config.toml
train_examples = 45211
hidden_act = "swiglu"
inner_norm = false
depths = [2, 2, 4, 2]
weight_decay = 0.3
Rows from block 3 of a small image classifier, named by matrix and row number. Rows with one number belong to one channel. Each number is 128 + 32 x the weight over its row's rms, rounded and kept within 0 to 255. All counts start at 0. Numbers have three digits each. After the name is the row's rms in percent of the matrix's.
After each channel's rows are labels from the 100 images, of 14976, where the channel reaches its highest value: "top examples" is what is common among them. Only what is clearly more common there than usual is listed. The data: stained colorectal tissue patches (NCT-CRC-HE-100K). In brackets: how many of the 100.
# convs0: expand pointwise conv (model.blocks.3.convs.0.weight, 512x128x1x1), inputs 0-63
# convs1: depthwise 3x3 conv (model.blocks.3.convs.1.weight, 512x1x3x3), a 3x3 kernel
# convs2: project pointwise conv (model.blocks.3.convs.2.weight, 128x512x1x1, transposed), outputs 0-63

convs0.46 101:139181111119135071176151110128156103075139144130141164111143180167126073177123062106131097123170137164136173138061099148121206111117166141114089100156207098135152119164130090142111152072240094
convs1.46 103:141121142133163161132195171
convs2.46 122:104127072105140172124072130136131193129123160109157156152145144119069133151172139201133125123079147214074146115104156141148145095131085153110114111166150126161139078149107089130148135123156120
top examples: tissue: adipose tissue (36); tissue: normal colon mucosa (25)

convs0.183 103:189101112179080130117120124125113155155119222115136112129201086129130193097129187122156120106101142118129096142129129138156103105108139137142124129091096155129062168129084093115148165141142073
convs1.183 106:158160133161161121180176133
convs2.183 129:092143096101086200083101136173138152134123154188117167137098121119159175171153096120088108193086127151134143108093156064096177074139121105092086131142124107131082100148115156173108132112173072
top examples: tissue: normal colon mucosa (58); tissue: mucus (39)

convs0.254 097:153124132151025116107120108168175139137137181137159128058154088154136130108135172045109096103151114121147156177109104120139107122089145111138141107118097127103052155120150124167134134157156045
convs1.254 105:156158146178178150140151161
convs2.254 079:190071163135094153129110098132138163129107146113152131191137092182116133117176125175095105125136122183069131120116113141140130149125104149098186120117130108107108130138125120156163077174155130
top examples: tissue: normal colon mucosa (54)

convs0.481 099:146139116090112092195175154130161160158174155101144158068123156143111100138096139105159084127182101117151175155124057124133098121130125091183117095099072137041122147129199129150133126135165128
convs1.481 097:163152169157156171163143157
convs2.481 098:123181084136129132120178137122157072131115113145145131051119134087116143171083114076169157119129115089197084085109130143128086115146177126134076094127135163178116187115135103116108162083104146
top examples: tissue: normal colon mucosa (39); tissue: adipose tissue (29); tissue: mucus (27)

convs0.426 102:120173064085083168158142074150106125084174130145128163121161183145157153156091164099117149114169121124185147166108123112152087070132112073139120120079095144063104127169162129135132121137202122
convs1.426 105:164149155166159166161151163
convs2.426 157:103151092159133178132167078128133077169080132126155099132109089144161121187124113086110159087119098095142049063063181151174074132182160144139097097074165163100116161122086126102141181113103163
top examples: tissue: debris (39)

convs0.258 100:128157142133090113186165104140103101171142133103141162110068158110117098099121108137112073072239103113128149122133114134120095144121102113109135111142173107038136123118161131144102080097121157
convs1.258 118:149215133137154141117135132
convs2.258 091:152122114095174131159117130122177141088126137061146143092183157123038120130142152166182137095117169186126144159140079188138116115088115173100143129155134120188144124125138080150154128132149139
top examples: tissue: normal colon mucosa (63)

convs0.330 100:204155141155055121133125134159124106166100224125146156095137135088106169104142157132141092088146130096134138147156079164157108119109156131117106124124122109130065143079184079152114141111164081
convs1.330 102:202126137177145138121154135
convs2.330 087:123144141079101146084093181136148173126132138198100185105120185097128171133135083133125091204122136169133186147143095069055179109096118117088116142193121074150114089124179145172086087123139081
top examples: tissue: tumour epithelium (49); tissue: normal colon mucosa (31)

convs0.383 103:077144092082194154122124144100137137123084100117146111190078114143108097176147070161105135118085098164108118039082191133138127145230118125143109109122156134146193114145114135086144142105119184
convs1.383 086:149148154147164187154162155
convs2.383 050:155102097086158105145105173098135157089166127115111180157156162133084123101121141179163108167059120133112196188175114128121142068057125089113152115150085092168139139156166131151159094126199092
top examples: tissue: normal colon mucosa (44); tissue: cancer-associated stroma (41)

convs0.261 100:152198139146103113185179087163101100194092161067147130136125151098114117097146125123124062036170127116138121118104117148139095135098130145104110118115193093101135155131108071121103130055140174
convs1.261 093:173152114152165140147184158
convs2.261 105:169128128074121144135106150138179166090120164123144172095177170120082152122157129146155111131131146176106178153148069138121148102068110140080147123156112092163092113109172078202137112130190097
top examples: tissue: mucus (68)

convs0.483 097:144145149156061131087123121161130137150143172179134151053132102130151152110129172025177104110129125089146140173136105109103138134116158114121116121136116124101010140111147135144117127144123033
convs1.483 101:097155154108154153151189159
convs2.483 081:158123107129045177075112113133123126160118159178147161150070077155177211159148075110073103151104110141116136089095165102123142112157155123093117101100114111131049152142118129158137138134166068
top examples: tissue: tumour epithelium (65)

convs0.251 100:130081115108153136163063158110130148094150119121140097136146096195132095131125134148050142113060127162129157147108146126153171098136132107189125108099099118156141122120130158096189179179173070
convs1.251 096:091095082156166132119125080
convs2.251 104:102174105127079164081157143162142143155110176152120160092104151049130185152130108112140132160162139127154119072108109111078142101147124145084056122157142156135086132123107087180073122051131118
top examples: tissue: normal colon mucosa (52)

convs0.47 096:129113124087170162123084106139097169105098132114078091190196113134132172098199170191099215115078168140144073140147161105153076137145061115127153187119117141138143117152064123103164137137096180
convs1.47 119:137166123176172157145174140
convs2.47 082:147170154145124081144114122115069120161137149107153127138110147149065084082133078155142002086137135144082152158180104167128151180107156151088135123147165058144153096130162102127092120117133105
top examples: tissue: mucus (51)

convs0.209 101:131135132114108029140155156116081122162188159137124150064125168104094121104089139129158089133190110081123202168150033117109168109133129094124099122134103118106123126171179093137082115093133098
convs1.209 092:106094102104098079107089094
convs2.209 110:154121155141118058159167124077119068112165086131130081103104111157167080108074121071130116121164097046161118140156108139134110168142189097196139117087095127101135181129159154107111131129119153
top examples: tissue: lymphocytes (69)

convs0.89 099:103180159116113116104124109198031124147126166131145145076139158103079160106134121139119088105128145153112121134151081164079151157156146176107115124167153106175119114152104098147078137094078118
convs1.89 091:178134166135106147164145179
convs2.89 129:103106118182090074044108107129093124099166095170134094097150117132119166082045168115104170163185142099168105119156121125106154149140160145142145110126119191163105142183096128090082120170079092
top examples: tissue: tumour epithelium (64)

convs0.35 091:131131167158049137093136107178150132154112171168129139073096090118144137116161135015148077104129104113127155149144111110082150140122163089117127120142116099111059132085138171154111118139106043
convs1.35 108:133161130139180167149175161
convs2.35 105:138134122193138158107108129136110114181075148151137139173092100136168135141123104142121126112082145126111072071097191132128139166175166173108092130143205126131127125095103149112126153143092136
top examples: tissue: debris (48); tissue: normal colon mucosa (26)

convs0.467 093:086094115157149179082065137165094168136087108124096103154139094097142161108139168185121155136077171135135069111131213094114126139135072137114150153146134156136140116114073150088142129164069159
convs1.467 103:123141129170183160154173149
convs2.467 094:071139154116172117155132173141116180175133115122083121150106171054103104115133172192165155132122120132122127137114125097105130112143072105201076151164144144098189097105112144105110105074065175
top examples: tissue: tumour epithelium (73)

convs0.468 102:075122179132161089112131185177109133196081147126118102103139151082103122082126189160111155127118143102143093132081123111094117177130102135142120163161167150093153093139079123120101111121057194
convs1.468 100:074092087113093118123089114
convs2.468 149:077137100148141177129149092157088127171091150119146107163115084133151106163146143121088152103124099127117078072029178131165099124184121130153096108096182159073130124139055118109137168106103164
top examples: tissue: tumour epithelium (36); tissue: normal colon mucosa (28)

convs0.73 100:203095127097116103165099171125143206109112157122108137096212154111102123130147157145172149191149187130139165160129055133134133093097122155142118138135051132125114149086167046185136144128194092
convs1.73 091:146165180159145172143148160
convs2.73 108:160092166111099135120143115156160146062120140108135117097183134148137146109148144105102148154181134147106151154124052094134138128071085112112176140126102130109095122135137133173163071162147123
top examples: tissue: mucus (76)

convs0.176 102:114160107073183181133100167131144165102123070136111111136134137183146104216132065123084174145083134175137142147069132125136155112131121128132146146112116077152129133070126140179160137121171127
convs1.176 101:154095070150102086160139135
convs2.176 088:123131088100178107164086111093103145104156088090165123131152140157033088121130151195143132092100129186089147148130147194163124116155131141151135096131132134173179125183108104078162144128134131
top examples: tissue: normal colon mucosa (78)

convs0.249 095:166151129144132122122138125111169119098119154158107134148188100137226149148112145058142157157092177115182091104081157117147166123082168140072149139099125129142069147134104113135125178112168093
convs1.249 094:171138165170148165108089110
convs2.249 116:158118094130153100142111163071176082090152085175126160089138147139161132152081128113192164156100163084186124138138150138112102120102179132139125117125107146171147174118162148091144159134135125
top examples: tissue: tumour epithelium (42); tissue: normal colon mucosa (41)

convs0.351 097:117130127127117167128136065099159115129121079118175162164004078167125100175182038101153076141133069139083158104138156149143111128146148125089154081112130084126142127112171172142125084135116120
convs1.351 108:076108146075119157090125153
convs2.351 078:126193100114103130075108127139158126129113147166152155066122165093106162143104104111146119159169150136162142122158101139087158137121152163069124107170132136211112133116142088149088142114128079
top examples: tissue: normal colon mucosa (69)

convs0.101 098:138090101161174150054080131096124147123109090157084111177143095143156152132107114145167194145074180117134058089116167093093117153132119153069182177116124164167111130112063158109183133178068147
convs1.101 099:092109109105101091118088074
convs2.101 106:091164092153103182092146134142138114168091153176131128114095109082162165184097095085110165145107127107173081064080152111117126099162154133110066103119154172147081154116097111142088162103127129
top examples: tissue: adipose tissue (38)

convs0.250 097:145101113156130129119212181119121155147164141097127128110130079107137128114101156102172133157112124089141091105105136100129113108147116117170131124112092207089107185138095132108144130159087133
convs1.250 119:143164135162201159113126126
convs2.250 076:107144113171159120099078143113100129116161095143142140153117127125080106129085132164146132133057159143150134146142176170113164115129163127156102111171147129187179093152113134085140130128098123
top examples: tissue: cancer-associated stroma (80)

convs0.500 100:153142164131105094136157126149081136185141173119126188088142186093090150094127123134181083111210145155109153152171047135088120126093130149079150109163132086090110092101144089197080067105098147
convs1.500 122:064088080134159142123134131
convs2.500 095:160040135155154145154085140107137142120114103111141137184137083189169112104146169143134151119063135127083124134115169130155121142131126130126179138123126128114131131118112161112222123185133148
top examples: tissue: tumour epithelium (70)

convs0.238 096:089101137115158145132170161139131138148132110149092095124106098102182097129166109077139125149100084103119156107128137064062170105137112039130103151117101115097125123091113188120130126116090105
convs1.238 110:161155125180190134139151137
convs2.238 092:154089112185148161108072161129178158115108143138135190157146111139127151156124148182171148144078180172123115138096164131123143117117125174107119130189165126163142108110130136134172123162149121
top examples: tissue: debris (77)

convs0.257 104:121116103084140114179141144129132121155197142155137181088107190137116098146094148121149097110213096133128205166148065115095124123142129080150117116164117127040145092157198153167131084140145124
convs1.257 103:113141151105152177128170183
convs2.257 095:134129098172121087116175119069124070116158077136144099076091093123130118135048124082136144125186097056181095102146141151132104157158195123159124082104091172151122191144136132099101136142098143
top examples: tissue: normal colon mucosa (47); tissue: mucus (36)

convs0.504 096:150131134118152117125187158118082147111160110100079087098135106110154119090120160112149157199106118079153101147108116060142092109140082082106140168053073153094111156154100134106127138117086124
convs1.504 095:151156149184141148172158158
convs2.504 117:108100142176152071138166122098092098136174063119127089163104094136117074090072165127130156119152095080145104146138152144135120164144152096222125117126110149092181143151118157072134114152081175
top examples: tissue: cancer-associated stroma (71)

convs0.222 103:090118107185118151043108134180142125134105110162112100139171126115148175124075164128089221150124184106174050114106162115131104132115124154099149171139162205138102134113051118133126131157096184
convs1.222 131:124130119115101090088083071
convs2.222 110:103175125159126173098137118176119143182072182113157122107137130080094135142121134141118148091139149149132078079083115159133115141142123192096082109149212162128105113113087059157099159108093148
top examples: tissue: debris (40)

convs0.236 100:139142078159126151147171151135164127153104200141118180145184144107158170147113114111179128091133138139122122101086116118112142085120137136077085127135190170122090141133128088167152128087190111
convs1.236 089:128121089158149074174134093
convs2.236 072:124136110117137119102098195101144155156197076128161188125076137082055151132102143166184136156134124176147184169162130134095128125108111113157138072186082160175142153155140110115121080149093149
top examples: tissue: tumour epithelium (49)

convs0.269 104:142184200164056126111111098157152102136046111112147136135058119097121118142150081112103094140128134125140123108135140159114143155067158157107136108152146039167109133026150110129057126089107127
convs1.269 109:137145176140115185147117178
convs2.269 140:083142099165152149110142077119078116161091117113160078156111080139125104143127153124113149083091101114110066081089180165178087148186159155146110107086161157135141131142068114076143184127078151
top examples: tissue: debris (33)

convs0.161 100:104153174136124139115166144179119116155104126154099111104100108080174129125164104055143118109088117080135130121146133084039164136132135085133086149145139103131100135070116172120080145100075121
convs1.161 112:120169127131204129128168127
convs2.161 090:166093135205150141114089140125158130148086142117154153176128105145135134123137136163151142119100176166094098105108156146135126182121132216116139129166187124138136117094121130128169124180116143
top examples: tissue: debris (42); tissue: tumour epithelium (33)

convs0.66 100:154122113118166101135083117091118131066104121116144104156169120185098120149139111169125137135084172126121098141116123163140153159135165182148130131117142146238169152163114103093168184146152116
convs1.66 094:132105094101074082098098122
convs2.66 150:099176082156138147109146111126142088138088127146133110102136121100145139178091115092143173108122135090177056074094158145138099124155167162124084116108168176168117165118094098104108191095098148
top examples: tissue: cancer-associated stroma (41)

convs0.16 101:099166123119156147146154116151121068149064151115160116161152139148139138149132114136056137086099123143106074087117161152153078144189146155134084129118198126149148134126094122116127180098099241
convs1.16 099:162166128186158130162159146
convs2.16 098:112159168099128169159152086154072167136105163070134085182136121164125091096188104159078079091145096168056129124126117138163138155146091126114144158093140074083127070124109124150152142105148112
top examples: tissue: smooth muscle (41); tissue: mucus (25)

convs0.419 098:141099150129109114137082174122104105136151160140195120119149125161116123108082161155031103104114141145115142142115133157179157114123186145165111079108142144136123114162147139117139203149181080
convs1.419 090:086088091150116099173156141
convs2.419 076:146177085134088118078109157105137086112130136164163156050116150123108153167063106107127128133119150105180129105139117142096144110126197141107094082136148150199090151141153094121095178120139088
top examples: tissue: cancer-associated stroma (56); tissue: mucus (29)

convs0.239 104:005134136117156157039077126170136160129114048158106079129113118105128142115115140146109167178105125106159103143145166079121116150128096109158151150141119132151135127105120165097111135162076159
convs1.239 099:129120123157197165149168139
convs2.239 069:129180083106102137103093132141117138158125205133156182093116172115078178151126093176138074122119141159091150125116106147109148110147135151078083095162138133178109122138127094179100158098170050
top examples: tissue: tumour epithelium (83)

convs0.233 101:098111159133168142122124126058106099106111075103168137157043086159133072157124085130135095164117107141076114083116178142133113151174151161100147074130139100152175105140127159109136117120094159
convs1.233 092:083103155085109161086130156
convs2.233 103:126142121127106099084092168102127147111181093181112165126068140132121151110099091122154084197111140134146176158189131113058195132125158103118133116173083111198140132177161161104083107146134065
top examples: tissue: normal colon mucosa (43)

convs0.4 099:138157115094121142186175145130172146137096135067129143094108143081109109151134135146134138092167105130146129117087116125165047135111075103126133113111134128104118153089164097165140131083124182
convs1.4 096:151145154135183159145172166
convs2.4 096:162149146129168099159114152118172120126101132102140148071156165111063093126135117143188119080128190152147132151155078202114121173086143179108125128180175109175160121097183101136131128138120150
top examples: tissue: mucus (42)

convs0.91 096:129094112139106136117081138136094152132148141152185113118170083201136148092093176112057121094082130119128115142160148132148142120125158120151160099114114177140100143165127162069169178207158091
convs1.91 134:070070088129132112143139111
convs2.91 088:118184127142105103092134145142091126183143154119146151091088147066065139114094136137141119105169134143151125112144114162090130140145149156125090077165142154171122144158111063117090125085077145
top examples: tissue: cancer-associated stroma (41)

convs0.215 098:121204164135115117134169146193105082186099161161113170128141172091154155145114127090121113155119185117171101081116111106093161119130191149125076149172177097090099119120098127127068151086127159
convs1.215 102:152174140149195156123151143
convs2.215 081:149082116169162086133083129072151117087154063159123131142166129146146138109073179140186178152111169086145122161160162146130113124080151155136166137118107165169161156148120143054154140177096135
top examples: tissue: normal colon mucosa (54); tissue: smooth muscle (41)

convs0.407 100:125145108125165117146170131115146075137070147123183140150157155157114115155098126107165152075158116089126102072118108203133084174163195175127131108131185162129132159142143108145162144124132194
convs1.407 093:167132145159127143159158194
convs2.407 110:154175100146151116142131126108174080123095127127157127065143149113115126168088116117174158114131145099165098102121135183153075142132183180126106104123154159172140175094135077115133196119110142
top examples: tissue: cancer-associated stroma (39); tissue: normal colon mucosa (35)

convs0.42 099:051079135095212167131138169081160123160108100132130112178072103107124115140140126148130139177090058099087125098124170103160099119175102103161113126111111154096191099120146201102124116144084210
convs1.42 097:159076159144085166152118147
convs2.42 101:087109082141125155096094135114072168087215080157128157173089095145130150133102130144129130173082105160128151153125179108105171084150120077142136101143099154149139119224083177090143096155131105
top examples: tissue: tumour epithelium (46); tissue: normal colon mucosa (25)

convs0.384 097:148107124175093152114069110112153138137182120156116150135119096167171132125121136107156101120126154115150115136159135108132102124071139102123178150099100124076085113073146170142149099229157095
convs1.384 102:158163132170152166154154171
convs2.384 067:149121146189117113146095115140112116133111144110175120092126121152152113116112119157134112085108177133092074109103145149138132175161156192134112122119186133122143119109117159120160167163052127
top examples: tissue: lymphocytes (98)

convs0.486 103:153115105157153108106077138054195106031163052170124112136134120187132073163066065125165162144160151115142131117123129136123173156107148146120175133119138156144153124119149146136146129170156108
convs1.486 100:148138119178177153153176138
convs2.486 090:178096166159122051144115174084145101124171105127142171104117137124109135048086147135185105136126140073140163180205088154108130154071174125110173109164076116174126163121176133124110075154109107
top examples: tissue: lymphocytes (51); tissue: normal colon mucosa (40)

convs0.264 103:142129153065142118149101197122084100132154123119120155107142142139145106145100139123031145078117126147129188158117130134111183056108119110132128096133119028124106087093148125146157148100124109
convs1.264 084:114099115169181156104084112
convs2.264 119:084141074157087193098149103147131141134103161128148129143116089113154157184151118113105156140142111128131089064061154118143113107183124136121087105113137189112093138142068110154128148101126131
top examples: tissue: smooth muscle (49)

convs0.433 098:116123135026170187135086153123105137088122127142114128144143121162132128192166100144087180156084118162104150141107142109136144089174112116161112132127090076136141100121111166166141155121143134
convs1.433 089:083094152080096159113136160
convs2.433 098:099182072102149137129123091087091118106151119110162097128105106163081120150134110139132097109089096140117129126136160170168117118164156106133113083102118132177147141181113107091141177117145099
top examples: tissue: normal colon mucosa (73)

convs0.507 096:140163132145053138079130123167137131119146157204124154073124115131174164130125164015161117140133126111170139151116127099103139130115153106124133125138122108092000120131131155128104123138126050
convs1.507 098:121181178128158151148172139
convs2.507 100:208132114100097092132103137067169116076165118158145171106128153142115168121117083142161088156136125142129194165189099140116145122080162122091170096130070094199104162140196109143121109141185069
top examples: tissue: debris (49); tissue: tumour epithelium (41)

convs0.272 100:092144118124139112155129164204081138170162155179166183087164187171135128134060132115118108097154138138126138169111078115113149125169157131157085117162191167071141078174166158132124134172179129
convs1.272 108:140131147115203101133174133
convs2.272 136:137108104188142117120150099079124114134158083096181109123093067153102111131082178115162162081120097113130083109106165193173069161162163127171153065105112187138142183154098122078180133166071168
top examples: tissue: lymphocytes (58)

convs0.285 097:082141162126156083131137178181108153196077165110129086106136157075089116069135178169101140120122132102139120146093112111119104176122085120148113161145164138084170094137103102115091111103086186
convs1.285 115:071097125115070125120091130
convs2.285 123:061119100148135157125135105158072135163122134128131107180106088118153116154137167129088158119123102127117096078047189114144116118179107107163083114115156172071135118162046124093131152103096161
top examples: tissue: lymphocytes (39); tissue: tumour epithelium (33)

convs0.374 101:129175163143098099123058156151123114140125133141156110117132164112105143118110150168056106130106171169149131163124133160141161132104166146184080114153157119174161114132150101074091167117157118
convs1.374 096:192162147137119176110102117
convs2.374 086:153078132150071133078160137078134107144133125157142109126074060148171160123113119059088131153143092070146124087162133114134116135161175101118190097115056145114063169125137158157123123164115117
top examples: tissue: smooth muscle (37); tissue: cancer-associated stroma (34)

convs0.387 101:127107109174134151050104144135142143131101123163100101147195118120158180125085165140124229125099201116155038116104161108131111138117123161080159182120144201166092141108060126140155146156107158
convs1.387 096:095115077107104097088104095
convs2.387 140:089163120172122173100141101168083140214077164115153104147112102084122135145129133132095145095133121136121070068078151144143110135177117164119090107128190163112114119125060090129097156102075147
top examples: tissue: debris (32); tissue: adipose tissue (28)

convs0.204 102:156141102130123166124140070074147098091105111080119138217107082111133150177132109135150167123126132127144094068092175148168068107094123146089146109089112126142088174131088092138151115098105201
convs1.204 090:107085108089087101110089100
convs2.204 118:091149173118129123117117140201110146158087160145071107103173195069143128105153124150100132139154190138144112138128105085088157131111077161122093212162187100093142056085133128153071132109100135
top examples: tissue: debris (34)

convs0.314 098:187131124159121153114132122094100164129117136065142166156118095116123160141138123138181120135104157157127070086093169141133093120105120159096172096105108117131097155118039091130159121113093151
convs1.314 092:100096109087091095094096102
convs2.314 096:092143119154107150098136057171083124162086164105153094127135091151152133148139122112066123081158119151091075072079157134172106149197131175118124124094189150102114116149065110119125178129107131
top examples: tissue: debris (40)

convs0.395 099:136123158074116124179161104112091145151133134069114124121076137104104085099224119140125079123161053114087168112178113131141098124159096096128139139108073066063129109092132122142108096082096158
convs1.395 115:125102106119074126105061123
convs2.395 130:112046150154109130105114137137090166147185101129135130161094078154154127089129178143091145148135111145094136137097153097116150124166094096184163125135104147059130096167080185110156071176088133
top examples: tissue: tumour epithelium (55)

convs0.62 100:118153104169126162122158085105133128076188127152145092139155122138139180134119090125167097177156119154136093125183121082151088121180123106199108122083093183090162126163138160111079117165142104
convs1.62 092:163168155111084074112112137
convs2.62 123:063155094171127140105153099140075128164141126114152107151085082105104130132112150142130132116148083117124092095101160140148109133192130111159094086111132184108135134192068113096110141117074152
top examples: tissue: tumour epithelium (39)

convs0.60 100:140093192155135087097135174145141164205096149080129091138128109086091126030137184157117129127104137111120094099158118137127105183129105145133155158146118133096115115086083097100112096135040193
convs1.60 097:084121096150159162078130095
convs2.60 112:139054135159135143123094109130084164131153121086155137185142065163123135102133178169108169096132127163084112115102143144149129133147084143150169095126116173113123116179047126105176107184097148
top examples: tissue: mucus (51); tissue: normal colon mucosa (37)

convs0.478 102:114091132100142226124084136114144153096139105140129118143130098151138148175136143140119175163085121163126145146105148099151113076129114114158128106092068116133128131108118198161192143178137112
convs1.478 107:145142081140141086084094090
convs2.478 108:090139044165112153093141137108133118125117134153152156108098111105140147168094135094151151143125125104175104068080177143115125095173162122116088091136139190141114149153088115105121156099130108
top examples: tissue: normal colon mucosa (42); tissue: tumour epithelium (41)

convs0.219 099:125117141057124127176169112115093142151131129068117131105078138104110084119204128133147100116176065137088157120156110125132076135144093086135148121110075067079138107088146123153125097064076172
convs1.219 127:133114114128062108124075094
convs2.219 116:109066164150118142123118121151083166160151117126135115194109081153157107096154156147086125130126103149081132139109160102134140134158086093163150135121125123045143079137082187110156086163097141
top examples: tissue: normal colon mucosa (57)

convs0.402 101:155132132193081057130136108131149110123097197134154111106165117142131124116146140094139072088150128114125155171144105134135182133079190120112127134113157119135102109105163093117120161120181023
convs1.402 094:192105114143141137107103182
convs2.402 102:158125138138088162082062126155093187172108179141148158162124127151121157113183099163082076137090166199080135095133138118100185138134110164066144132160157078120087080114104106167123111136147073
top examples: tissue: tumour epithelium (37); tissue: normal colon mucosa (35)

convs0.76 102:140161111133108122114144135091150095103163142115203147133098101149102147186059085102145092150125109134135111112142148153180108120163163131176121048079112173124119151181165138091099142135150144
convs1.76 095:160156167160123143180154163
convs2.76 123:094142075157179157137114136113151129114124114126137143144124115109112111162110175155180183121070134138152110112093197161144120094164131127166092100139159179154182127137091120081168152110096152
top examples: tissue: cancer-associated stroma (74)

convs0.455 101:064140116147130145125205155155147121167133117133148151126110147115127130164086118105157112141185106125133113130096128114104116141134120126124132117154165152061139122122131142146101078131108193
convs1.455 108:193153175127110119093121150
convs2.455 072:128148139106121115124181107161091125128146143112092096089149161084080144099114123117110128127215138113168139147179060121096157106099104135120105137128107133133117135155137099154084119094134116
top examples: tissue: cancer-associated stroma (88)

convs0.502 099:179147163151083089149134088136106137135084146085143119117127135117068117108168108135126092114157145151081120132134096223159104167138149177118122135110127090158112161095110031135128150103134119
convs1.502 105:176191160140157156134130120
convs2.502 100:106167144099093134085117138185109162136119152174079111119155183080126154108129093127091108170156150147148151132161081071075196107089102130096099179166134090133101082118144120161053108095143079
top examples: tissue: mucus (50)

convs0.28 104:124170163124101085117137169158128123229057235138140159095122173072091139082141152134149098123144123070132174140114090142110142138103139133065095134163158097119120109127154069168072111071134115
convs1.28 088:105104109074127086099087105
convs2.28 099:055132109167159086129146136112087110147165084132113098128111112075119092121065186128149179125138107087168099125111164133122117133155148108197061110126129178125190148166090126073102152099071171
top examples: tissue: debris (32)

convs0.394 099:119138134178122160126050093142129092095142061141121149143113135163166125145102059133072140131133163142133108133141171129150157098081139137094152139123157102142127110089150162145123127173181138
convs1.394 124:144117094128097074127101072
convs2.394 116:128143117091104122112111117139110193117168153118144163135136161121057140106149115159119062130139116206092190165172083131111190099094102115105148103162102093161124100182153099154110085125166080
top examples: tissue: normal colon mucosa (28)

convs0.292 101:100135119115157081148239167157108122168118184140143153075146148140133114113114142097146085113147104090117125141126082107106135160151146117131105127161171160083148116175155148146116146125141148
convs1.292 098:160135137180192153137141148
convs2.292 087:132148087123170123190169077074126094092161109094156108127123106146088089157099157119146164089145071119146112114118145197193084093162162108150132071078113190164159184169106107112178144111124154
top examples: tissue: cancer-associated stroma (71)

convs0.141 101:148174161140124111137164148181137093191072186113155176116160173114120141135115144125119122128136204138153083080092100154123111146133176205131095120168189122101110140133101097165105152101123174
convs1.141 107:174193139146175130136142134
convs2.141 100:125110121149193094160095102113149116092116080117127096112192156138121099121098186152172198115142176111137101149123143161156085158099129183151146151116145164157183129112117112080163150157084177
top examples: tissue: normal colon mucosa (49); tissue: smooth muscle (39)

convs0.406 098:098144158133112138115186110155076121146133126141109112112089101106161126110175083057130096118110086095114151120173121091061168130161133074112120147124122105128101126098119183128092123103076099
convs1.406 122:130150117151212121127159128
convs2.406 094:147100142192164131126083158141144150141091135126118151186140127123126118122132144187157150129095183162114103131106160127125146160114112189134122150185194123127172099085125139114151122166102154
top examples: tissue: debris (57)

convs0.479 098:116139094114127076136170118148095154123124200129160130089168136165120114120139127101109078123116104124102152171110107143147171137151187116107105113130153131175140164204120110118147199109172071
convs1.479 098:173172120175110091154116106
convs2.479 127:093132097135097159088090126149092184177162152129175185157075108126089160127143127162115085135103097185068158118107146119122168094158105119107110068154126138132106099188095118154125109132143084
top examples: tissue: mucus (37); tissue: normal colon mucosa (26)

convs0.278 103:115101131157096133055126196155168129169158154160166238091072084112135148145105178104136082159130125134126132122075136104106133134156144112147114079172133178100106131149141161140138105176104108
convs1.278 099:151152210154118142136111139
convs2.278 107:097109125137127147082070162164101154134120099195065136162146141096181156138110141157108196187092183128166108123109166061064178096139104133151086192165144135121132084118075175096104127114107115
top examples: tissue: lymphocytes (42); tissue: cancer-associated stroma (33)

convs0.409 097:093166134104124152099154120173091142133125152174112111085130114116169166132142136019148140078089113094144125154129112107083123141162140089153098134120121124146077146121115150135113153118075108
convs1.409 108:128148146125166144123183190
convs2.409 064:163101192140144075142128202135120146172128142132075165166109157079127123081132114180148084154132139143104161159164098109076175145095103135143122163198152076095165097100177150148092082144116144
top examples: tissue: tumour epithelium (67)

convs0.293 101:170174135140109043140129123140107113101157163131146156074169160162117110121101133119100095121169142131134160195094076150136183117089166141091119105135156092148124146179134064153115155099203066
convs1.293 096:133092094152124089158185150
convs2.293 097:076155126114108141104092101187080190183125152113146123155134152088059144107151151183107116119155126186075148126129112116114158126129075144123101120160149124121123082153095073141093118103105128
top examples: tissue: tumour epithelium (50); tissue: normal colon mucosa (25)